config.yaml
arch: "swin"
dataset: "crops of objects in photos (Visual Genome)"
translate: 0.06
head_dim: 64
inner_norm: false
num_experts: 64
expert_mlp_ratio: 0.5
depths: [3, 3, 3]
orthogonalizer: "newton_schulz_5"
ema_decay: 0.995
Rows from block 5 of a small masked image model, named by matrix and row number. Rows with one number within an expert belong to one neuron, the router's apart. Each number is 128 + 24 x the weight over its row's rms, rounded and kept within 0 to 255. All counts start at 0. Numbers have three digits each.
After each expert's rows are labels from the 100 images, of 14976, where the router gives the expert most weight on average: "patch colour" is the nearest of a few named colours to the mean colour under the peak. Only what is clearly more common there than usual is listed. The data: crops of objects in photos (Visual Genome). In brackets: how many of the 100.
# router: router (model.blocks.5.mlp.router.weight, 64x96, trained with AdamW), inputs 0-95
# gate: expert gate (model.blocks.5.mlp.gate, 64x48x96), inputs 0-95
# up: expert up (model.blocks.5.mlp.up, 64x48x96), inputs 0-95
# down: expert down (model.blocks.5.mlp.down, 64x96x48, transposed), outputs 0-95

# expert 22
router.22:110160160126110118143135091111120149134101171135090145134097133122140132139148120149149086152145091113144106151154129154158123138170116161106110117109164116157147142162148094161118105093156108133147125099094123090088152136091158110103142169107101086162103112162125131130088135154132163154
gate.3:107154126130107166114123154159143117101128136155173102165138112134144104130144123103153124109128209105126138111105137094100129109078077140097089150154142148144128130106151092118146111126135140139145095151167116137136115126175120104163167074123114117078131126160146125143111136124119107131
up.3:146094168153128145147139201129166120132110103125158132095167148153122128162132110104147146135123108124171114107135124119130120121162142150102117153146112106087133122110153109114118119113132131126114089174163141115088146124104158097080158107110166147127105133077113074098126107118133157141
down.3:134130148158099119127104113149128097156126099162135123105135105162075130180101133126151150184117145153163107136118114146137122116102158130114119094160183132142119083124123141113158088116103105103063122156142169143160117100143130091133112118095108148129108162144134139134152120108110157120
gate.4:131100079102116145129128136130075141103157073124185146119194171160137142117131131116134177132129154107150166138123124123108124164144137159128135132103085133134094128104118100140112144153120173104111121113143120105128085116150162093112145100145141161100150139134133119111145128085132098114
up.4:123165108127135114121130123140078128117183101087181139127162171148122139085114123114143107149134167098145175109132116138126134132099123118119181148087132159112111130122151109124115126117132175132100144131105087112064110126114152088095152136153129115147151152152134090101126143120120131164
down.4:127142142116150155141137149117119198098167121157114129099110078152111107103105085146157134112128174154135096118144137123182118149121121157101118148125134100106121100127136084150165134134101129167103098130084092115115133154174128132119140103145105146094146102120143153110108131144167134098
patch colour: pink (45)

# expert 34
router.34:115150136145107110101110105097097146158098160088100113158097142097133110137158122160133093114089115121140115159152091144164097137158162135111150136154160110165153119157142098142093104096146106153126120133111113096116158155101151104115158156128107097156099101163132156149096140149108145150
gate.8:106122134156116113104129118114112159088168162141071126100143111145143077076105125127172069118114160110115109137149141106146133146114121165132137070117156122112181129125156148161126141147158128096093100144092108159144155113155155127126117096129126138137163122109126137119140115153162129143
up.8:119118147131115102117132081117082154098160147135067143121121099143139091105118140142153067112134159109149132121137125137135127157115116180157139073107133125124186120137149125168135141160165144133103117126145092159120152114131121135125109081162122130167173117076119135109120125128134143124
down.8:160152127130129127111120133109113104130151138103092140115074136111102102132126124117101163106122111128103170163143124138128130121129141128092076113155096157079153173138174147115117124125144166107140152122119102170116174127099089146170169114137120122165147176151107154107123092118120132095
gate.9:084138134083131140111152103137112123118134167106118140146136144120126115094101106119094128084135156195141135117117140177118131127066132144154133120135151119114108107139127200105164122123158112124109128173156105121116142123144179124120153120105111116139138158132119122099080134123103128185
up.9:165107134157122134152115156133124123124118117142153113110123110128133133178150144135142152159126103065126134154132114091118123103197136115130142097117117139132159122130140051156100120125113129128157110094105156155145114120118065117122124109150149149104110118114127149154187122121158118075
down.9:122120108129115160159112130116134128141077120115159164152126087153141110154162092163137128126128140144140133122129133091159148117185132129136170148126092109161142126134149122127146082119090100187083124110094149153157093096100109139106095117160140114098083153113103119138130167115136123119
patch colour: white (74)

# expert 44
router.44:109165132083098122146162117139153164144099154159099162134117120118102117137158138152141110151151096093114109107150137149139111147155089118104110127112134104130166156147145095150140099106155106126164157095094120098105150137095162093102155156097108105167114122155135149167092148118130161149
gate.8:096121126088112137137132123120137072137145129137145138156159079145102118182114114143136163136147138164089144113099131102144133136078100147115136134152137139146135149124118138074148145100129152140158165160146192126132106135101088111131127100163133097079124132090138114166125110155109125101
up.8:138138186081105110120114167128120096179129125148137115135102139127100114129155141140133152151138105090090137131148146113150139133106097186121108128132150106127182142070129089108112134150127115134138146177144168099096120135051106107136134110123103138106137114138146123140131127126157155117
down.8:126155113122129132200102092115123141125112092075140119100148179123110104142098135113104118114176128137128158115103108136093132146121094112175180164102097151107173124112135093126120186154127116122107152126175130113150109154109128139133141133116121136108153129123124108172124097152115118142
gate.9:150081155168106120099071089155133117100121135132178132127123154126137111132101125089131094137114154099159114139148140110117119146127112162092136176110121124110102124129138131120130124149144130116136120175167191154125122123151158108105151160111135118056143116147136135152084147096137120110
up.9:123077148153131137102136106150131131106090132136085134126119142160136120119133131126105067163130137078164132108120140116114140121166127177113142154106160117124137137102109126160130116150154100091134175185105135089112146104149123103097137130147133095131121128088135127129130178084171158140
down.9:144140108169145110140133123133131154133136136076158089137111127100139163155080159085120132138137104156134171144112155115119126175097154141129105126137123139108166074075121134143155121168117127129095156115102125082119140132132152137133114103139173147128122083157131075142138111140114090115
patch colour: black (76)

# expert 32
router.32:105156149101101126154141104136166165135094159164100152133114123133117105149145163145145100145163098080135115111147136147146119146162096140119101111114132114145167159142135092162138103107161098133152155101097124102100137134105161089091150160100099097142108120153129142154086166129132153149
gate.3:137135124117150141123153176134150076098168099092140140146148132104126130153137149101150122141154126156134153087139163136118123168122090159132132147109128130071157128103103114164130172108087131103128125080161104098111117118132143136151128119142117105111176083087138128110151142144100090150
up.3:132119138159155139109082124148091138158087125140140108126085155159127122133152120122135173117115130132157118175094102115148137097124162105127133110126125132141085126124080127094123161132129106125118132172126109168164145123122085126137118177097095108155060174146136120119148141111119165128
down.3:171144116150088138153095115117114134130089126134158134122136176171145092121142140151178129147113118144137116158121123143109104116098140099140155151166104088117142145118121094099085146118136155120112136155199125112150131141074100101166093132134128101138113132168125090124085128144135112132
gate.4:128132124125157142132142121147110099125134166096085150121142162110148148142129128123142105110131085097108139130125098112101126189124170166124130114128131152136094094115136132088141150159106167111126146154154108142112094115172179123152114115100152102153176151114119116110088067145150110099
up.4:152090112137092145094155141139147116115119087153176114146128113177131101148083121137124157175110151150168134124120153128145108087083087114137123143124150101151111143131137155121126107128150089139112141113135149141101110109147098126145116106140128153094087155080140142133186160086137132127
down.4:122127113107074135144113119117164125099133131155155129167159106113141130130112124124137129167148163145166122102103160135141172108120095108119169134120098120097131140140162168090133106170173139113123098065129152138150088074098093155128138137143100107131114122139110144134116165107112118157
patch colour: black (90)

# expert 10
router.10:099155153111108124147145093129163171133094161168097158128108119137127113152152152135152102152158101092119107115154134150143113138160095151110105108105145116148160161137134095154149107114160106124157147102095123101106157124110165101090153159106098097148104116160135147149082160132125156149
gate.8:106106133179134148143123142165142119119114120140173102152159118161145120133122124145076134146128127128146136100099112111135133118090116133139116146108140125159112154141124137117139079147113104121120142170163117136062117130159114119143120114124162124029135122073128167124149165121135101129
up.8:100106115142117153132130133166143092108123164139123130152130099144157110137128110145111083155140119129124129082100107113144129146140123141157135134111129111178108155173125144143132081168127124101131145161142098133069137135160123118146120113142163096051125123089130159116110189124129090137
down.8:167116150107180106170133136144124105103131117093137139137104108133152135102145108111123157111133115130119103114137120120111186167106134129143129153123115162111130106098147176128121079166136151108126117077149113117122194132149148143108135158140114132122146098121104130141105140151065066127
gate.9:133152124166131130121115134135097136117155115175155141136150102183147102161128093108108145142158113132170147147087094125154123147085119080101125115126100104100067132153149108101127159157142085145134115140140119095112139120190114122193126144137090138114130132133120118129117135122097145124
up.9:111091146093121109156130148124129142124121138089137122119124150085107150091144148143138120119105174137097111106152151125109146102132161165171133127148130141137170139098110141160132099126109193126125135124128153143183108141034134133078114088120147111133144109136138124133129102122153114115
down.9:124135164117089155129149110086143149159099159139103152100153100126106157112113109128095136147103149156085128121148120121119153117163128145138108124107150143140114103167100102186141121142180141136138137125073146096156077133105127143149130065116108109118126148136108132124102114124140178156
patch colour: black (99)

# expert 51
router.51:153162137090137126136150113141105142179094141125106153140108180140125145157125125170132114161152094092142122135144119152151116098147094081119110110118158117142145161143130109153102092093165092129143158104095164108106122131096158101107131139105101115157099142135149096145114162099111156157
gate.3:142089099143142103158128128147138116142096100115125132153154145142080123087115193125136117105123162113157159092151116096118145131126150106087127138159113123174100138153127124117099167151151152068137119090153099142144177126113116125114141137175120137127153126152140110093155084112121124110
up.3:104164142104131178105154112150184135069075135141142134120125125129150102129147113119130134116159102124134101125132111132172141086164118080116120140146067125135115124133162146159151114126093160101143130134102122114109101113113113109152113129171154166146145138142089135146123168133128100085
down.3:123131106120094149106158149155148122091158134127128135147121122143116091134104120139139152139103114114107160105106156129122116101126154158070179175134123110111134098148171079120106097170135084125153113184107144125112100171136119121104137120164160118131102185137144133138116113129127085130
gate.4:137147072108144145105076100145141136096113087137141165107165143139123138112134154130126145082155107118112120124140111142125156141130160052105132092139129127121129116122130110181139157130156139110150110153124106149125117151088143132131120149150139138094163103140125138159200101138116101091
up.4:145188128122166165111176138157096119116128078070125136148109130125138147126139139161144116131122137084112151148157153145132155096121157103171117114119114141086147143121142138169101144131120149107134140131156124077082147110106133121115129096124154096081144114107117095141140125156121083115
down.4:172109135104091152144133140144141140105089124145098110130077111124139115146149129134108151132120080129129123142097180131140090136152131157142144151152101115115131142147146123136153095137199091110115114166148141134091144137156088155097123093145119144099130086083101111142122179121139121152
patch colour: blue (37); cyan (27)

# expert 20
router.20:107168159108105127154152094130161159129093160163107154133111105142122106143141146147147097146163099090118105108151137145144119146162100126112097105103141106143159155149131103159143090115157098149158153104092118104100150118105160106093146155098100096150102121158136147159091154129119156140
gate.8:112150122126098119154112081123109149092109118159184117119102125167160144160126123107152077091128135139092131114126151108126118166164135130103136104140108135162117144098131083125129111103120155130121144169120122152172156130142171120129088124118169146121191114131118124132151090114139118079
up.8:118068191154128106099096176121130081131146101126118104140140134093144137129128110117115167148119141161146121137122095130160107132073097133110121151100181113074116126147150157142097167151144089130128102151154146115126159105154106104136136125134093133147129103145127121138158127123114145160
down.8:093154135135120080146138108138095081119091137149184133137173131113162153102122144137124078166123122168136111078120159137106146121117101151154160115089119125151159186144176120093161125131129126133134138144137133131142098114098115104146103123109111108112107125094147159121138128094105141154
gate.9:086132138138142127118155171129134139133148134165169106108178116141101106148096122115125166138124137156130113115117125154128125075096155101161088109116157140098113107131132108145160121120143134126111100105156131135126141118135148147147117061118146118123149096089120120118048142158142172165
up.9:119133124118129156135138092131056157179078096101144108119123150143114124125094136156156140098129159136140118150135124145159129121207171081127141135103077126156144095080119129136154154128113134113130130135157117148126152119109127139110084139099138132108086169128129125132144133144123132102
down.9:143101091150076157110101096107114124136115142166149124125160142136126101136124101131166136135096147149156128160170076118141145097186147103101162120172114134136103104125108120116131145149159170146130107158132173104126134112159128118129098112164110143121128144148085083119086132116120119101
patch colour: black (99)