config.yaml
dataset: "crops of objects in photos (Visual Genome)"
image_size: 48
crop_scale_min: 0.5
horizontal_flip: true
translate: 0.06
mlp_ratio: 2.67
inner_norm: false
num_experts: 64
depths: [3, 3, 3]
muon_scale: "original"
momentum: 0.95
adamw_lr_other_params: 0.0028
max_grad_norm: 1.0
decay_fraction: 0.4
Rows from block 5 of a small masked image model, named by matrix and row number. Rows with one number within an expert belong to one neuron, the router's apart. Each number is 500 + 50 x the weight over its row's rms, rounded and kept within 0 to 999. All counts start at 0. Numbers have three digits each. After the name is the row's rms in percent of the matrix's.
After each expert's rows are labels from the 100 images, of 14976, where the router gives the expert most weight on average: "colour at peak" is the nearest of a few named colours to the mean colour under the peak. Only what is clearly more common there than usual is listed. The data: crops of objects in photos (Visual Genome).
# router: router (model.blocks.5.mlp.router.weight, 64x96, trained with AdamW), inputs 0-95
# gate: expert gate (model.blocks.5.mlp.gate, 64x48x96), inputs 0-95
# up: expert up (model.blocks.5.mlp.up, 64x48x96), inputs 0-95
# down: expert down (model.blocks.5.mlp.down, 64x96x48, transposed), outputs 0-95

# expert 32
router.32 229:451559543445444496553528450517579578515429565576442549511471489510478453543535572535534441536573438400515473464539517539537481537572433525482444464472509472535582565529514426570521449457569437510551556444435492447442519513453568419422545567443440435529459483553502528555413580503508552544
gate.1 089:440504527588566501478418553549533495488596448573497470477574429446560445463470448516390495500466503462572546499448509432438545593516540563561459493456565497453552564575525449526431569531514397501548482556458495514495531530543494388488493414493463428439514434542492475472495577550510447562
up.1 094:505505504530517508533455554488558475470529521520439556495518408425528494456537521519383585495486453490451507459487489423485542583520490544648462534516484485474580560526581543538476467539570442534566562572425471508318490512588463450442556508466450403482511443519496507484489523489467429512
down.1 092:488484575493563375517489458543570449470568459407495542474482409487508457455525515521462484500508497448503519510528522430407564655481540508457512483508503539431553479533623547542478516528482477468490469530494541506562560454456575448451520405550520446425616426424574517553465464546517487508
gate.2 102:533500428610493504486530471479360561470452503492448495512513576514475505482489524510585595502502526396472484505412465365453482511574590538468509515503448562612446501418497482497569502541455522425474524549562506492522527509569541569546499612497513522440513454481472529494440446512466499390
up.2 093:486484478492533467535509513512557451516512498493409561500556462563525454495531535496500399569502484459550554468502507587559436528297456454498533541482548492446557504571512520478487545582490479465484505383479506474505440475573492412528504391574464584527537462495451488465541589442563429550
down.2 097:558456509498529471446546571498564482516493542503504505498503443509527552468577578512520453531498577521485479412501558445523523471466414556476411557481535496568504592578498517429517543444495386502515483525484566548519405394471450487496534473445424405489436496376540444464578568480528580577
colour at peak: black

# expert 22
router.22 274:463566567496463480531515423465484543513445589514422535513436511488526508523541484544543412550536423468533455547553502554562490520587474568454463478461574475560539530571542430569480452427558459510540495440429489421417550517422562462448530584457443413571449467570494507504417514555508573554
gate.1 098:475434574522438537504438537548528492431547464424515412516578557466461582450503460474474491462495549464488464463485517465443559462520538487485479488508611496449558452485485508463493581556323480486505576502598515493630521491621403520439463511563431492557496513536498498517527440551517492504
up.1 102:516473619546511519502485450478478495425525432472431521494414481421523476487503453512523469497491566545476559553544430465542486408413555472455506517554507461547467373508512541514555500492439599503546452471594511489510633540511378558477486521528467522532486517564538468534478507632397498473
down.1 116:468436518524394530464589507556516422491559511565505539429449518449441417504494457551557468400503507525523562590496448541475437498503482438453475480425579490513427513447460498522419548604525459524521403544476474559559568521505538572599547525555496464512516551584426428539508463486440531455
gate.2 108:511431417582522528505429582552509454510502429542452546499559439563548447502480546512465457520447561575485505560476523509358496397541509504503431438472557484482471540468533495525540448551457575500491480574505449587541483497624415523528458459540504481535529505423504499424580393475547535438
up.2 114:517565563464479508491485481506473548458521528477536453524523553449427543526498517462512609413511513382502464452477479501663535606478486478455567510528395473480548430481473444428505566444488456525470499484535502456531514452439517448506541530472542536401419508531495545530493664515563475567
down.2 114:472455488445481500602459541538579544514499411507556512584491512494468611492545543507498532462584460511568466467512419448487443499517455510506499518433475461515567454416457502465475451424491535531428576444460474441531510604552583449659510565512441441495534582484463477556478460488412492547
colour at peak: pink

# expert 51
router.51 214:553571520421519496517545468528451529607428527493455553525458608526495534560494494587509472569551429426529488515532480550548475437540430401480462462479562478530535569531504459551446425426578425501531562450431575458454487507434563445457506524452444472561439530515544432535471570440465557561
gate.1 134:446396548544499432507518445506476545442572401513493484517541515527486520550576460477479407526507420447522523505564454489385518472537476519520510573507413486404499490546563417533469555526439526502564543392486586518504580498490460443436589485543620599495494569500518471549474507437473521493
up.1 133:456400548553490432474503440499492541480584403494501493500511485554501517570589429455483434536455450458522508516568441465380527498560514512489542549523458503400482490519574405530490534514444522512569554404432592473539563501464499444455593478521607584516498591492517451555491484447449536506
down.1 131:489500517438477568507485501533460468471471622535546595493524469457477474390498600516556473528544543488558488494489537465546512451503434497534396427394523514611482508517450528504481509395476532515409393472457467560450465482538537496537483646521423438492498528447461571527517522574518533547
gate.2 133:519583526445542455563561584539483402477488490548547498524434517454479494512517571425454343524527457438492496530532557523482517438402557490504434516494405528615513430485500621512461526524437494504524430510623546481474542513455482548540545544496497447446434490558491445512431530553482462519
up.2 116:452407524544465537481441453497474622528543472438475508468559483546515531547527420565573661465505494426514493448483452460474489571502469566480569523519552502440480566501506392486525495493517449524470566482399442588539416527561501455475428423506466574595528475461475575496540461484531500485
down.2 141:592497437469482510476502413458508490521493522523513566387515508420503440534592479452483569460499417557435554508515457456505449578536546558503533490439453534565550555483481448591407500501569514419478512500533529505453457513479489484533533495608403472418569472397515584501474502558595466568
colour at peak: blue; cyan

# expert 10
router.10 224:439557552465458492539534426502573589510430570584436563500459481518497469549550549515549446550563443425482456473554512545532469522567432548463453457452536474542566568519512431554543456470568455491560539446431489444454560491463576443421551564454438435541449474566516540543404566508494558543
gate.6 082:556607432512522492442507555470475527507554466429488574528384408446501475493505526496455558526486527542534547510403580445496530431492503488491491477502502472511573458494506485439592503504466573507524476490629446579381444497413530531596487448563490467535604574477500410479515473488547444473
up.6 092:504400554496498510475504428522449532484446618526540485536556547404484531501476541521448448468456583434466491575555470509493577365553530458576561556529447509490453505524439560577458482517417529544516539568565472544519490537486389446417494556462524475402490466555517518437506553485487553428
down.6 082:484482595480402480491464581467476539519515620534569490520571471463513533558468474531494489479525493570526464534501409535444603465552534472507584501561467588535473458555549443546480547501562506527498465349439467427554441582499549458481409438548474470450548486521408463446470515439502535464
gate.7 071:379467434581564498568453575505556481481583516550486462487644494441529543442433528571437496522477497562467449432496494468455514551429544446520453535543541512430530502509523488496497492508470449487531520568471373481588483565567376488481558485531514386511549463527501543525450527545444519475
up.7 111:493551483382435486454534392457449504505429438439555479520430557471498433515538550466552526473507533437524548468524512507514462583573527534482568431489452506518479462482525438588528523497495545461468500459598538508528583434498681551481410498455573600509541500418500490486508427482522509525
down.7 091:457482490551342523510528531436520483480425514555398463424394471603463451493500517549537451499495394531489470517571522544545457479594515450493429523550511585593490525492512546566483544438495494505545530570556522563448527521554471514535408476579483485434384544487513510472492462450518535460
colour at peak: black

# expert 34
router.34 170:474546517536456462444462452435436537563437567418441470564435528434510462519563487567511427470418473486524472565550423533574435519562572515464545516554568462577553481561530437529426450433538455553495483510465469434475563555444549451473562557499457436559439443574507559543433526544459536546
gate.6 082:436471476514541473474429556501588516439537528553334489506534483354511491439505456472509600387468443445432488518493486514499525570554518593443522456488427510393508453500530502525528535609445482532518504524459558488510513466489565541529502556583571539523522508498498483516474399552557482543
up.6 076:501490507516486486528561503553424444548460470407545516519546464604540520541496522533524467541504522555539553451453547501542456429320463380562502489465529497560477546503420415492486532462528417490503535429608502472501466512502411486572497475489445496568488514411478529537582540481471616517
down.6 085:529549443581560441482492492474531470526545491587498574415575433528479470526569510487497549584408432514538433518499439456498364431489544490460393455466516464575514550555529495440461491438553514553424463520533517506541430572489547530430448576462556451474499563523534473521445498430592551516
gate.7 020:565457504501433549455517510488462513493506493417453563410629485496554469497578506501447565475456582465462463529566478450446506581490469511554510522493520498445495415367504514581500503544576570502509555508366361570565508480520465551577454471435475511523543514529536505456504429453543514501
up.7 026:524477522479485477547560405489486449538465568547551557555475598476488475529495503487495546497521535437409474454421453463493528585504456701527489487432501541518492540498510375495513477540566427472551498517504475484447476447517558384588497531477448467410571503458511554490595451461508514498
down.7 026:596524577477465459634577523437551470550517513511491544469584484475511553484443473433480407505579493509481395401553506569474546481526419497530421553519432473431504555515445494544444479614476569501508435545508523549471498442551521560449472505453518487532497443440556468510583467408489447517
colour at peak: white

# expert 44
router.44 194:461577509407438488537571478523553574533440554565440570512477483480447478520562521550526463548549434427470460456546519544522465540555418480450462497467512451503578558540535431545525440454556453497575561432430484438452547519432571426446555558436458452582471488556516544581424542479505570544
gate.6 068:497531516526470527491530552446594398405519491506576454498519602558483488544494568473478468472492568536572483490558487509544486586446461451512557540518442474496487460502507533374542533441479561518450430572481506451532429593531476500553561397453523402382506492494538529499420507430552555437
up.6 073:495527544503531474484511633517539479427557485547504450541443483550435580493466497440390543430534462558547519498487501543462490505543433495428498505467527449538407491540505442495521436394467501582471481536449474426480513520514482530625654397608572445518511538501504509521567484482461490482
down.6 056:529522575402612440514524634512497581501544504525572501516464421489499577487479496389518557455482547504419492450512486572541485493442598549498494458362487457423468493510541429474400454474534562527480455461575496466514555448489565462476502561498580540420522491492532493463468525539493451534
gate.7 178:519634487494464507551512533400546491442502435502509514481524447541445467457430495495543545507540478527468457480499511639518462416394516423441485545495460520501445567640540607447463515449547561494510471461598539528533459453447464579404528506523483591472423539502508548513479497537497486457
up.7 144:562642506422486521552566524447516465428458494512536520477559457525438502449454513403554492546562506461468454452507511588506519507468513441465480518476429518480448595630487625481450488462508567466524483486580549496430438452472446531384527593479475591457465541464522508483510537550518508447
down.7 187:462646568524542520583515484557456505524385511522452521449506491489489518539495546503486438501596417482535521562449479569518517560515460508519458438449504560541545503487457552626505467519486420467495546506424432444409456526400504501578496523447441479504478366440510590502528437515526541522
colour at peak: black

# expert 20
router.20 212:457583564459453498554550429504569565502427566574456555510464452529488455530526537540540436538572440421479453458548519536533481537571441497466435452449526455530564556543506447564531421472561437544562552450425478450442547479452566454427538557437441434547445485563517540565422554502482558525
gate.6 091:483478490553508420484468620467493514460528430556634401482562493538422447465459504468450637479482532455559480491562578513554493433541525443458536472487526501473467559409554493435530472523529472500478463497472486451618537521473507587528481476431563473475446493440506562459477566513566597448
up.6 086:546606422524507443437436450457476493512459507492587472508469476630487341552510496415493511505513503486550486496477472504563458466514515399465630459584497467523394572508510496472500473553544525501485504490480489477474548484523583525518408523474594538506525516409495543434448537527571585497
down.6 089:520448521574444474563423575512527527415508423455482484459462484561462444540606516454625504536533427487502461558449490488554453485468527389508478503508488553497457599533468569526386558472487525462545559484494483539508533481572500477483434575490455484604411516536516481426538565571462450423
gate.7 093:520456516542506426570411530508430469501519517460532489448480509432492510523548550512547528464522556495446556489526454448415511443381526576545504502555577520402546474424458459420463554539496641539500583512528492580502453553528485502558472571473467456524544483597478474432418411563544484437
up.7 077:457496478568512557458466430512549474450444475440528436552549466467596498499451521556468548551415490551562502552516540527574515533479495495515583481489549530534512425515522641552526462446406296498481504539539488437543522441443527522452513459532454472525512490431504473535597491447427530479
down.7 097:504512528414389512512551520531513463407569495476511571592570505536542403387521494509490465510505569546527427394491472460475520435510403453462553530571478379453635488510545517456493506498538521569421447467470483469439562523560523480481528570457507445506505532495520564593496553496504507516
colour at peak: black